python train.py --dataset="crops of objects in photos (Visual Genome)" --train_examples=123503 --isotropic=false --moe="top_k" --expert_mlp_ratio=0.5 --experts_per_token=2 --shared_expert=false --widths=[48, 96, 192] --kernel_size=5 --temperature=0.1 --target_momentum=0.996 --lr=0.013 --momentum=0.9
Rows from expert 7 of block 11, named by matrix and row number. Rows with one number belong to one neuron. Each number is 500 + 25 x the weight over the matrix's rms, rounded and kept within 0 to 999. All counts start at 0. Numbers have three digits each.
# gate: expert gate (model.blocks.11.mlp.gate, 8x96x192), inputs 96-143
# up: expert up (model.blocks.11.mlp.up, 8x96x192), inputs 96-143
# down: expert down (model.blocks.11.mlp.down, 8x192x96, transposed), outputs 96-143
gate.11:534464479476526525520495518514552510532522495541516478493518525526503527511490487532503524551458506502482524517464487501502565502488510515501502
gate.12:482524501502452517481477504500495487448508512460531472528488473530474460504497509471534470529537500494499562520497535508514502487482488456482489
gate.13:479491510502471517478500527500465484487520532500467494524490497480484446530529494488451482491541489471493515449509488521519507527570501469514536
gate.14:479535536528529509510482509507537535512491459501574539462504502479510525495510491500538540498493515503488512481489463493535515501535527476487498
gate.15:485463496487493548486454524475486479477542525499498516485503486503439541483525498499532498489534486496504482537516463472503474502456523507513530
gate.16:490467534508514508467490499519513456504532533456491475519503492536463469538505469517520516498516489543531490474523484485475528491518505527454487
gate.17:515532493485491481488449486519554484506495486490504520538442494496496474484493499504466450498513500495487497473470528464540529509540496502510480
gate.18:493527517497466484499511523479460473475484510508476505499543523486490559509500521478516488502484499495495519501477506495481500501530524533503560
gate.19:483505495491484515510507505445544449506509452492526473482477479496504508491470507539523491520518473547492480499491528511497554498501526516470495
gate.20:535511467547458530526449491524521521507528490479516520530473490446506523500523512519510534523470489500527514515482472481519505514453496491471502
gate.21:507520514467498480512495495497531470464523523496519480462482506541514547469457522518511522487508489465461538545508496515512460471475480487539526
gate.22:504490522512552513502516503474492491477447492495507492514543505561487498511517519530471466508522483542482492471491491488511511510523464506495467
gate.23:517512439495510489513509478477515499548503481522512484485542469510523476481486434496545548451533482529513459476514533501466494518498504509473503
gate.24:460479523511507533470500491479525482495493471494511520517471575508511539523542499504467505507579520514482512517518477537470519537508459482546505
gate.25:489530543487489523511457463507480512457497508505446526480479492503529503457475500521480529482484458517475495516528494490495517526512505516492511
gate.26:421470533528506525540498487516519480478464565526509494482488448481462501494515525450538482518477527549498511480516494543527516443492504526518539
gate.27:523527528509476538490477519504440503470520504491528487485532431508504476517478452482482505489522542545489481539509471492483510508521501459534491
gate.28:530530481486465525472509527489502478469495528505510483528494530542482503507483510471471473442525537468511494506497482468517518499523497512528570
gate.29:540497492483464526507535489535532477485523500496483488478505468463510538511529498491530507532455487491511518513490473529502509466512501488458492
gate.30:473510526495495511529523488500491508493524503483498501530509518472510512478510487489494494492535541533452497474530502467578522463486516497504501
gate.31:502491554543455523518505526496541510515482545484545516496510468476499499524493490511466530459464488469506489453480504484495600529518509521490529
gate.32:502511456506513526471488480490513502531464526491518487528527488482460452506510501498444490513514504574492474516493507463515517560532531534450456
gate.33:495466469457508483528564511529510496485516491486538526479526450487466496490513499468483465544523486539486507490506486529533492498498478526486489
gate.34:511474538456499531510526492480491487457508521465495525518497524499457523490503527509465483502515504533482516510517495485512458508494450456519508
gate.35:499537488548499465514493496469537508488506436508506466505522537483488539517497440522508484484489500487494487500486511516502606471486471515531472
gate.36:514508541511501491539467513495502487460458508489523502471474480528479499489476544553473500495476471553473459472509491493483536484521522522460466
gate.37:486539517462511468527465488474495479547552521516526502521515489521480506515518499450476484465483435477494446519501561503511460521466493518519528
gate.38:457492527494493500507487535529483506486473417539522513534513541515553478491454526454527518505557541510500503449448496494516542477492468469521476
gate.39:481519525528439499473489471527558529508487479505525513515494451522483444506507489453553507498494452466520512503517499476558463468469502467540537
gate.40:492542488486550496488494492490493500480481477570519474500470493483505482489482515441500502500546479489501473467502531516495525504531488479518526
gate.41:523526516487497462473516514510523473507556503484509488529523571499524505499530511507519537512474490521474470471523427494522523520480494487528536
gate.42:541476505492477550528481506493508483497498524438527516538523522502498513504545492560492473470499470497489514541518541490525492525498464481520500
gate.43:502480525497484498485494465499501501510479498510462475491516504484500460511481525489456505493478490538493531499485508506485546486508512531506526
gate.44:485452484493491534478483496524490506521492497526551497478514464521502526499488529491543519507532476491512489538474490549497511469497515480469517
gate.45:513480513537492507464486522502496475481559495479559513522524459535529478518442502492501485521506518495469548474511517475516525487505500493454514
gate.46:502478468515465502518479503483421536539498471492506501465571504496504503515518470489548520482571517444467484495520449499533533535552494493479499
gate.47:525466522508493534517549497502526498465456460501504478534473538521552501524476515507471485523512494462493531532505441489502468481515486462459493
gate.48:528472525538552512519442489487503490495475517501490511484489467490471523555522471523447469483502464519468483520482472512498458512528502513536491
gate.49:488512505584533503501474513504507482522453502486519460480503515524509528499434490529493488474523476477471533509508516484506516531523491479473479
gate.50:470504500459508487501492488515548489484490465500507511508504552497500532525461521499461505501492475500494465509483499510501492501459499487502465
gate.51:510480491480492470518491539502472486495496504492482490504514511476495504539483455478479536471453526466485508475502488511522470487490504546546515
gate.52:490508463502489477531484528540513497455479477485522487488515500488498465470525488539516498501526479522528507505477513469534551480517481488517515
gate.53:518502543496487512508477507532488477523532548520493488502543546463512493488501493494479516489507503516511473502511500499437581502512519492520486
gate.54:500477504505527487489495508547480492525476546474529491465523515518472551560453508488442498484498503513508480507561514503505472515494492506473530
gate.55:530458462519501512487512498485552555501463472522474489480518519501510515495481520528534527446509536508484482547505496487460528488512494502478441
gate.56:505453489471478511498505507509521524532501547469486474539480474447507483515506450451449496498519473545507517525501462486497480474544506511502481
gate.57:462481488471524489534495477486510474498552520489463517439506504539584512513474522526455492512541515548514509535515511433530451487479466482521510
gate.58:517538498531523489514476466486541455505510495486467494548502523509506533495549501551503473510539490534539508466481482506478485440488494490499453
gate.59:481497486489480491510498560506472518498484515493537472513488482516551543536515471516491500519540501506497521491488464498505496503492537520497494
gate.60:470507489474481514466534498474531479533504513511482469559473573477478484502525500494533521479533461541480506500507501493483471578504512525493481
gate.61:486501521527488506511467524483497451502515464489527527494477518475508508495529497512470515501502531515502511538462478486555565486518472523489531
gate.62:472506500502453495491511495508477483468493477515523521524485502513492532485525481482479508511509498487475477525478513514494551563480528494528520
gate.63:502483482497487468474471483493522523543541491464549510482496510510526486513483492523485504464509523481470512502495526504551484485536508476454486
gate.64:529510556524481487489480520472506515462511527463558520515524471489495509507465512528524529474508489527509538507478476453473495500512507505490486
gate.65:538506483443495502488508478487511501526459472550571511511506501534481503457522500486469496512477484482473489505493482459503536514529528511478575
gate.66:506464531489522487525488482477538431492543484530486456463558526485534520485498482495514502458547469543503538501473514496448512456473506495515497
gate.67:483459477474494468468515484494485523536472500508530519527526505470507508493477525489469509524480474537513515502554503527515529501485528485519511
gate.68:515499468506515501494492536521480499498503535494467495511474475465463501514499526532541505517533472538503437509477517461469520508519476509478521
gate.69:521528496526500520505549473441491532496495504519507493525488474487500489524501522454457486524534460518515503533529519514470474505519508517518463
gate.70:482457496483507498493453501557521471511479447508493514558465497498489514468504495507501498526492531503509545498491475481530519472547515530485508
gate.71:490531510513549521513490516473497503466516478500455523480511483480509503489503474473503510499534519518517496472492480502511566503530569473514504
gate.72:507493472505502516476531502480509489492494438474535522523565551534527514526520521490460492472490475524490476506508542490498543483500508448469522
gate.73:483531470541490490505504507514518472499517453537490492494486502501503507496521524514503468490479488496509492496478465521477597490524510542524477
gate.74:528480528482483503496498511513463492517503448499516462523522519479502498473519518482538514511529523514511493506470518470489500524477488501539527
gate.75:488537511491505451509476489460475503480479487475513508490528499543467492519509514479515480521477496521444526461502480519519478496536497515479515
gate.76:514544502490471506485544500481507463529485537438518505527491490505487506522467471501518493499492452520479530516530477481464486530530470519466495
gate.77:478496490520526508485483464498505465521549513524448457536473517500517507510534534501502465507538512484515482477511478526483540528536520499537508
gate.78:468472486520501522547546539463511442514518479507510508505522523462513537528531529570535523500487518460488495461427530508506490486502526505507537
gate.79:508453538458507486528482514513545501454511493546526489502497447527508515510542484542503499475449507551508478504518461499490522510466505490447523
gate.80:515553484508471520499498484536505531538496509523509527495481450495495497479518489498515524502511447483444486536577493514530448518460454482500485
gate.81:493480524450531508490540467507506491490466488494500513528512531460492521507521488488499538496535489517459470495506469509503468498490486492510502
gate.82:533551500511468494515456501449558496489462488513501470504530583482490500489526492490500444524519502480501503524505517510493540495521465525545509
gate.83:505510526530466540533529517526488465499512531499561516500519532468488472537489493522481502511538469484531550507499481502569497491517486494494472
gate.84:509490526545509526531515483517561509472469524478511509504470502469504500497476507499493494471509507469491526482483506538520528498517519467512468
gate.85:505470489454486528513466481492499492515493504474483495526487523506535507514473487500496515491494467533476508522504439480497484516481509520494523
gate.86:484539529492519472542503549523518506506508449521519479470514543484497467444476489510505533452486450500477510519486502503505552505493484520518528
gate.87:514485490484477561463552489523534512497556544486501502485519505465534522533466506487502517484522488527521456492510487475452473518532493492458475
gate.88:495500496528505473479504508511492477523478454508539526520468471522497491527483511482444526520525449463516465513477488480443512544489522519507502
gate.89:504465471480496490478534467536501509501446532474455535533466495502519507522528477515540482501489516511507482471497465546519484506493545502478490
gate.90:510495470520503504524483536497515530497525451503444488487507496519550485476490484499494498450516484483530478495468547503514549530508500462496485
gate.91:492531503500499503475488502525474484499532434508551489486480492508512513456510483520517518494519483500524493528491494492492649474520527477516497
gate.92:509471501532486505465543499544546484544518513487501483475519526486505504505516483519506470532510482526471500492488544545528470466538465466457484
up.11:479523532480519486508507506505479510478493548491497496486494518485484482526466513493484507525510495507489454480553542472513454521503496491487492
up.12:510459490508462490515504500531502529541477536529460527470491510505533501512500526480519477497528491453524473481515521498489455472510528520508485
up.13:513497510523494508497509506499481500483486483495493524512489539474522484501504518456467472499515472499541479501520517541480517521493505438522490
up.14:447535512468554473472532481437495515480508516541494526472462484517502470492490466544529502513486509526537467455512521481503527473491515543520522
up.15:496505516518489484491500479489517497544462494506477523481537512510537480540487504444533495515494523520473470485530553521468455519517513469503501
up.16:495489492490502486499507476513516541521464498519486521495447494533529519475548521495469491518506473489502476573514528490492485542448487441548525
up.17:536528465495486454472492488517443470531475460552474514519480479513507477473504514516482514507467503492503501490500511527546556507516467469474507
up.18:505531460519530515506473497552532496564560518523491506509472480494522452481488459499496489523497467479519451499532505472498506509447452508496456
up.19:525503503492503536499469465497522501478509465530489503482510507493498529493493443496462505488488538516535480469481544452487469521489462504510525
up.20:490515513475503495478496534456473519463514556501466498460481483533507491472491504497490477493486502498440495529499521501490479486494527487516473
up.21:510494510492521486473500538474539472459540493522521423524468524534501503466463482511475529468471493459478522526481503509498522472497507506511515
up.22:488493532511496473499518502485499491523483503465490467510513516542524475500476495511504490528545519522476483466530507483531521517507526520515471
up.23:532475489514484467526497481486491473494483518453487501502514511517522549493506475479539551487532486525516515501482469477531439516477516521472484
up.24:524520480530502530488469476509476507513489416500535554465482472497511494489495513473484481464494499513482461536513516493505563497489457553524496
up.25:495560572512489522501529469504496510467535470513471469474506472490503506472494525503454493523511493506488504551455481506481596503502508491497496
up.26:468509472479544497528463529569504521572532569488459472510472506492496490532515501519449494529477487507495510543494502513492522478528519494509527
up.27:520468498471510518459484497506488517485535516502542503462483444535497517508484489482493496479527491481500523488535473507528502499459484500532541
up.28:473518531527430498440518505512504487479483516502537518464529516552471540535499485463517463494460524489541505455487467441505531453481464486535534
up.29:493501509513544470496469524505473527482539492468479562538495489523499477464490497542507505519503538507514483487521471474522467482481493464486456
up.30:483489525493517495516488501485503477492510515499514507524507538508485514537503528492482465478462470541499489545463497501466473504483487489495522
up.31:512511495491490466505471497534582543486504439486539539500488524472506496473481518510435527521528506455509502486461508534486612485501494501444517
up.32:526473521461522524521536480482489500502525427514489508483485497500531523486498471490524496491477484510507530536499519529475455459521465480529491
up.33:507460517519519508509527484518511488491542494533432501476492436498488509488450491495497475547514453489528534464525455523501561454480508479497493
up.34:492473525449475548492475470476548486491518499480486513519481510490524538516433474499481480499516491545493508500493473494523477513490462517504509
up.35:521494537439515506496499483487477509521535550491452496477514544479496439479526482474527510496483503512490537493517470452535441515527484517488501
up.36:461486481504504515472524482459496515501541493502494507535519515527501488509501523486495469528483544469477499505509485524502532517519456457509492
up.37:499525549517502499464476480550506477547504504481533488486534470509522524505470476511450516529517527446502513464464515485537535472527457480481498
up.38:508475526507543525563487511488479493476514482522530500488504589513530496485460485443498510487564534511483488466477518496521475476519540466541488
up.39:484466467459496500518485522505514531529541510528478476505512519513498514470549531493548489467473514494512492522501520537498513442480527497503538
up.40:498502569484485483514512525521474498525499548466489478512507512526493491490531503526512522475463500495500561520524490468496494486480506503510491
up.41:496479512476498480513539462473506469491514491525499503525486488454521491506519480465474503521502488438493470460489528515480468522483464518504446
up.42:526519462523508504466507471549498505537502481527424506522497527506485482546541469491472538535543501525519494472489461511493481500503512508486459
up.43:566479509508520508496512523469533505489486493439476489465473521494546489559462494489499509475518521488518512453506478490538381515474511492494515
up.44:504502449499494475482490483451510538513479518553486474449491548497494462507500502526479484531487495470463472520524473487511441494497482506461529
up.45:497471478485509501463502468527496482501508490523470471534514546453440464494522491486516493491514527519529484488549538556546505504494455525552544
up.46:453510472490473506505476515509500516488485472476559515518517548534519527503520482517527572471527529442497477420442404528479534501515499505479497
up.47:480486508483499508507493490497474514537483474482494513505524495508506483485509532507507462492504519537477551495491522550484495498508497492454460
up.48:463538454472477478468531506500476509501498559522510478474530535499508492475502519502542521523498512488537500468515488531496512510485503485495469
up.49:507514465502550523467527514479522491496496477483483508465502478515518494534424471505539478500496501477527531497492503477485546501497492517503477
up.50:508445493478468481537495476528466519467526447505529431513517509507513477514465531472518510502503540527536484467492511524510519518432503508517509
up.51:490524494486495521473474464501489522458500523503513506514480500483511488488523487505515468505501487530531499491513545490542508521481487501459504
up.52:511503487536482487503494518558505479498537548524504484494553526520466497471513511531519451498502520554532530469504518463501472492523499510482528
up.53:523502468474485493502484460518488508509474472511493464483514485484487552491472538523544482549485509497500503488501552493509424506463477537535510
up.54:514539508487504522532448539513528521505511498480466495545485522467502528480513515495506510451511523513488530511472495478502538511489509496537483
up.55:507498533474525513529493550465559562486492551504504499488500514508508464478482500499485517482513534513452460509520566491468521461528457495511519
up.56:494522524526509533484479523410543513480513498489569514483503528539470503498482511505434498506467501557484506514482528481494501462510505498507461
up.57:466496456476458541531496529517519495519498481484505459504490505519512500488526488519490506510527551538528500551456524449467452500493516477510541
up.58:519453476485495501524506515522494521517506470514519522478467479512470452471506475490528499485496488490533511529521497534505525499490541499523526
up.59:477476532489529520489457500527508505508467465493492517482502517482481473445483509526478530529486493451519497505508534505472464509488477468509503
up.60:488501481565521461541494518485473540517522487521504506491513458491507552476518493559466520544507501453505509473477509539530521498488522476456529
up.61:546495481557486502465543512487509482535478533495495529513462500494502468505501467497516534530504467489445532471517474519539482516466538502517468
up.62:493530481508485503529514518491489489516513480506530481516538543504480494491482521526478505502474504525535497503460502502452506446516466513511501
up.63:483524525481515490494539519448510521488486478493497516525474468536518501520498513492537539495476447503490499494520521502479447498451487501518512
up.64:529497523542477490526513509538488492470486481510556457519519494515479508475487515524519501488475528516526487425452490477461495521518520506459507
up.65:516475514533510514465492479510509529491548503451507461522479499444472446493529497515510524444484524500489560508477428487443449526470507486479492
up.66:505474511522476500501492474486545487513497542500519490476510486503502501458501527503471514442508495468488493520487482536473461489489482527468519
up.67:528471545478456511468500494499492516534549485492478524486503538510521502520510512435496505495483478464507490533486508493521455505519499457515547
up.68:477527542485511486519494508479509494531504480463506467511533486535520489509525474502505513481482508501477463525497523529515488518514481495539512
up.69:521469491471497514487505510485534510515484502478525494498495464515537506499513506478436474522521440507493517529500477547474492494502494528489511
up.70:505562463534503516503520476476462479457509502496522456494516501494483517476520550499513494493505484487472468494487571483466499535478505512527500
up.71:459502491525495516490467499438433563516498498450538490479490546527502528485467537507478521493481519492505505476497469490510484493470498477491476
up.72:507473454498520519499468504478512468483465468511505494499547518519508518502534512501438490480465508507477513530512498500509521481520533495489537
up.73:497468501497497505487535507511511519479498557480547479491503486523465495477473496510486486481542515527450505513520479486507505499450529456529508
up.74:487563473540505497488508521492529502491516541557476475451504494500465529476472466520498499477488477527487468501511583531443519490475518508488523
up.75:497508492534522505514539506519538539499466492467475466489507438495510531473509518505478514475489495480513489538490537486484535498538494482443524
up.76:479532481486493504529544493504479504482496499501494476495507528518524500491524494524512556498520535469506475510464483529492475475463487484509511
up.77:476495512498499477496526487458504466511537525518453504532488527499527525511472522493476504512533494525496502488507474495523527538528475506524552
up.78:508505467494504507452519469485492499484527482478495513495419518488536498482498467528528531511512502560474470524529470513493501526504551539473511
up.79:522479517500494517546512514513490526528496461507478519484512515507521474531471431522468483490489537499456529506492508465564533503475489502516531
up.80:481483528486528494494521514500506484500492530485505484507531524497501469493508517508488494502482503554539496496463482470476541538529515547447505
up.81:547515530518539521504459510519507502481524467499500467480516457532513498480503484464481469492492490479520538510485473529490501481483521510502543
up.82:489527519489535486505500511469448496478516487508509528546493470496543488480525515512487522478475511507475490550521536512494416496450520471450499
up.83:494499473518529502471460486463501505485446540522463497463520547511499532503462494487483492475487533503487497533463542510473501485495493480488557
up.84:515472536501508521489516508518506503473539449504498472481535504511468499494511517501501436541535540510483509488487493510513493494518484476518525
up.85:451496528527501512457533492488486530517501512498504490537501495501499471515504492502509485527489493484469524529496543531466490495473496494468500
up.86:502488512489509501502490453461498518523464525531538518501522511514525516514543495493492447518548545530463534510476456504503470507526476485491495
up.87:495490509523476486483523512529492514517495531453525493550512522499485460485504542479521484487512524502499456519495501508497500485468483501471491
up.88:496489499452510508495509519500439497521486468517524500522498505493502531500524485522570517467472493495493462523485488519507482458457503546553531
up.89:482547502523485500516521512495508524499506486517492477487527487465470462494474493473506495481517489533472494503503571441501443523494483481493520
up.90:532478476523519466537441552488510513502455500508485476513483525484540506481504503508535523452516492503486507478506482498533549518493522505478508
up.91:517495523525501506516551511505540492466534548501472492524511503523505510531485511492495510517475525515494462480479504491526418504515532517502526
up.92:437500484533478470471529532517527522472420542509464516472496503532489494521507484495449589492496494473493522494516502517459505519498514515546542
down.11:515497489505544464518528488502499471512495486555473467504465522474485522531495529523484505491493518556511443467463538484490510529508526530518519
down.12:525448446447508437538466470486502533502487476519523520511468516497494499491497537520477430498496526482453500543536496491532501487526499525500461
down.13:497479509496502523458535512490480446522515554510502540501519534476498535495470492509488464521496488523475498520540495495470533517497491453535497
down.14:500472489511484517494471501527484494522519490491514509546528508520479496478532528487490537501477511469458504496534527478493482470485547516503546
down.15:486499486510492554470501495498498562499494564447517502544483499498510462511499519486531472483504481485488486498499503473477505517584507524503508
down.16:523477501516502517495470528512509464498529504518501484521495510543518467510485478503506505527505505515501483511498499558539505480553484508504518
down.17:528478498495483517518526493480504501464499520514497529494493476508504475487490521477484529446502527510512552471517489508497474549495512487539498
down.18:469466477472484488497460553534486474484534478516515505522488523499517482516465493514517491502557467522515525506492529497506535489538560509481526
down.19:494543494535501483480494527485512478509499470496483510475496436479516516510501499473520495476511518505513505469456474505485522475521507502471515
down.20:505488487498504509511447458534528491495501514500501503489471517530471500534491501513530490493474497491476481503533547505491508512463485493481471
down.21:499504483475497506483516487538470514498547512492510476494541498460503510455491504492477500497519508491486503538551529490546506485481485436545505
down.22:537447515500507493465500499511456501476516505435497497512513543416453474475494458517481507516468508515496505505490485522490509528518508492525517
down.23:503510470512504488513498447487466555497485478488478533489438501507508473501452520445513512523517480536532522477506501507501525519569526521494522
down.24:530513489484476517502508504505513473533550545541529476495465530515463516491458525497462502463505500473569459507498497510518510519468469515533500
down.25:547464494501456494508518488516505497488460489477502503501477495508505518506486435524517553508479494516485487498495505477501491484480498518501531
down.26:507503517502509498503491510530494505517480502508518497495523512543528524494501527526499518557550464502458521515487472490469527524479487587499490
down.27:469498535500512477479522514460492523504498553506526481509516512493556494490517507520492505506502482503486533487459461451482493545466477472497538
down.28:455486480526509526512536504522489537491482511481503499535464463520464499460536493553477528519474521448488529491510503479533478492483469510499489
down.29:503525475516472503497498525470506498493506508493478512471481534521510508513505485495474501485517482469526511458532481526519479527532536514478546
down.30:502486485488485486478502501497507506503447497501479539533507508490513522467510491498500476481484520497501499476472475509474508543528526543499524
down.31:472467501500442486509523525524490521499467481535513515538491467518492481483508494508536485470505456497468487488542515464522465481520506508489530
down.32:494542512507469462521465478495515512500466479521531502493469497497505501496471495445512503496514491523527509483446497487512519445492490477542469
down.33:515482500537477514499482530534479519512484491546487524450503472502521466496483516511481523491537511437540517469510526434540541465541453493501500
down.34:445558483497530506505522525526512462513541542487503495499526510526516487530509515509519544513470480493475482448481466475539517516447472492498525
down.35:514501497511476478495512488504549433529517436490490471486504478548532493504483522517488492537515510483518504454507525513502541482548486477495450
down.36:495507439521438542495470500476512511536508535533507490498517479485486519527487531535518522491480491487531474525506497524480533515492505493495452
down.37:457507487485505479502452499520493483517498451485491513483588491481509476514536472485489543501482512499491561502539513541495508487480483545499489
down.38:518499487499508522449486496466508529532465485490511528498550530492480502507525474484468470476517531516489493526474505490485484552483488485514482
down.39:492548517498485544475454502559535511481484526533501514493493515472483513497526524505464471501470517499525509465455436488514484471449487530500477
down.40:479477457544521530455492494518517480537507505444504482523504464485507507484488478492559471517521505503500480509484455485514516529510508493475514
down.41:527468499519528481490492485530483524496515521487499547476514552475512499523505525488485515532535530497552491500549501475508499475504515483491524
down.42:512487508538497486499510531562518502483504486505514557516450534468489532502471518486497512496488453549485520541553499525508486495502512482479521
down.43:496495499498544488467545522536524543475497526535498459499468479511504450503494464473485512473485464546499478517478489518493515514445499475535507
down.44:493512504528528506497487500461480478527473495443520468515520525498497472484543467502536501526489504530482496459483511526507494467494500504472499
down.45:522496524525509570507488521498494530515520467492492471474487473478525517501548519540521496504472494509504516476537483554498521475519500497485563
down.46:491489520526551526479518497550496547523524447476507508476496496533534515584487447500505495496477499551471460481456462527494459481510470533451513
down.47:504495532455528509505467478525504528509506498479493498499550476493502481539503500459454477478561508539478474489539526529479490505499519521481496
down.48:507471515501556484473490487443500516514504500435502476487493508495471536506515482527479501496475493526487476460491471512499517532478478502490459
down.49:481491505483468481523502478468512529531484493486486508497554481460485475536525508497474482515546506524497508517497513547477538504506497472480515
down.50:479473505487512493539480492485508487452529514479488484527541499490522498422522508474487479474497491534473523457468504507550517465454475468493465
down.51:543495504519471493478482471513463506503488507457531534543548473500491509494501511491497481488474519498540515490504514507478482483522505484488533
down.52:503480500481477516506489538503436444518511539476512464498504521474462501481465533487509448509488499493492525464495515466484440497523550504451459
down.53:524496489462485506484494468484495531524508493494500518522510504477529436479489497498498505499474503502515495552495525506534539482474460470525497
down.54:468509506511531474462472464504472507577485492477515535500540515500477500523512493475478516524495485486532502476465490487547530471506458494489465
down.55:466489522480465503499494527517494515486484487504507492529445495527526498496497494509479532494501437462482495514492499486499472470481477470527513
down.56:496534486520493492497520498492508497523482540498480474496548494515506470551507480449528499518550486459503533511481492478495499511543490506480446
down.57:461516512513509486448478488545459459453486545476489522536506478459479477437507479500518552498468516489476513466565511496524498518492467519499488
down.58:526527489496503522506538523488529461526498512526497551514553472489454534519531529482465501487528512517493522525538492464503503484481497492518483
down.59:472519504485530507497482484490513509529480564513531516512520474524489538531511507527507496496524509458452497494538524514486455510511521513493532
down.60:536468493495510464475507480479553494483514486483489525517489482512512496501517521503459499471512558553516497481522468517495489527488486494449451
down.61:501496480545455559530496513514526474521529467464484514489504546531467514510465529493506503507545501481434493495525472460503513477504511491478513
down.62:468486484491507483520517454488493517487500514504499532503499511511462508465520516476495538477498533451456505525482532474525468501511519505500504
down.63:511534480492517509483470477502555520536534529540499506494530530528512516488457516478467496480478466494520505552498515526514527495494531516513522
down.64:486495496514530525478476497471509518482502509495547511523481474498491496552492510484509518509507485488496500478523494491496538509475488474476498
down.65:553504523511529486467531513446495449517484487454486515480533479519524501536515531486476501499513546502485522484519444453544511512492505457484516
down.66:548458500531513458512513548519495515506497518475469431491454475492483496521539518512533487548503519530492461461552496527504477465490526479514548
down.67:499524471536475518513554514501481512477469511530484467489505507479505545529549490502518489507466487509521521499475460484500488481484482538521481
down.68:489510529528520474521488507529512434505449476537523451489522502494474523496525509489522496525577529544497479508534513512510477485501481526462470
down.69:481531506524514463522537533519449529480485514488469493482525477499535510465470489509521461521523517551499522491493474483489517464492479477515503
down.70:515487531506528466520549530504514491485492511512505488507493533484486479553527473490504516455486536503518516488469541493502508524472532481534494
down.71:484514516484495506560509510482523536486489491476517470525518525480525490515559512509516541508456469503495458502506482459500503502499460473441520
down.72:466495494479483536491523488491535530494483480535511484469536523482468521499462507487504454474468471510495557483455489499528515533484480474523529
down.73:496526461460476512497544500481489482514510546485525468473508518474447493456538488489504519521539497494503552485497474513447525551537447460496510
down.74:540447508474481485519496478483494491534514488491480517521481503546474510493497516494475467474491485505557533476525518527432496487526508470538464
down.75:505470505518473506484525507460487510500509495480482503507457483514526446475514487520517485480511479481477473533494535469502550487525504522527466
down.76:453530507498503504488493484515475543512496534504515524504495505523497497501511481516522441518482511534497519514462524474507486461502493487504533
down.77:488490513487488476508496456487462460520518445513498497475495502495534500469462472508482512462492477520499537521509482545468503507468479488486501
down.78:514478463499499491482514504484498488508498474500479505518478503485455472496526452502505500453469479450514514471461486529497522519480466487512505
down.79:518474518481538481511493520503541467477488497531529529492501484512494525518469499471471518468495476508501463482524501496469443492498472528518488
down.80:478502502520476467538446442489474498486477473483486510482483499493501496483506470457483488455508483486488517498517493490496531531481548492483493
down.81:542486562506524508545500502519485453516553517448475511520466513483491492476479540505469516515509519516489505508520535503502503499546520481462499
down.82:538491525518476484540511541503520503518529475470483493494494518505459503431518438489525550512517539538561503493498493526469542480534488473527469
down.83:548509496482534524509494473452543480482519510537480474515508496469534545468491470531517507447528474531521522477459519496489520476459545472522490
down.84:500482495496524490504433488479472553518503493520482533502511526492504486537498483458458477488486475552517564490543514511512477548458500499486516
down.85:503478522530473519532527502503508516473490487537496501477489480518505491518490501515528524511515506554473474490477530509525463516489556519520490
down.86:461489504517524473524446536490525491509535473529505499485478524516520496481511449509472475507496496485486561495493493487496493497486516478524516
down.87:532504499472508490549495460487522530502473476521495521497499522515479509451544498530579463510570472560524491478489482489474443488513515524503530
down.88:499477484490498484508486475480486477498551469467521488489540511543523526483489522476514491484514490467505551509470504499503483507453557511495499
down.89:461456478538495474541435520464471523441475493537501453518486480502491518475488461498548529529529485501502481511503556495469514531495476511490470
down.90:466474537444506495505503495487506480445486538492486513505472456534500480503485457504476491453480525557490468526518503478527488492450556520492469
down.91:517514523515520536518504548466494538502460460517477488490479532523508490489541548513507509496488477528463532455556481508472526534476505532544504
down.92:529484491547500507495484519463533512535517452493502456528516532518502529499524461519515508474457517494527521525471481468481467492511493519454499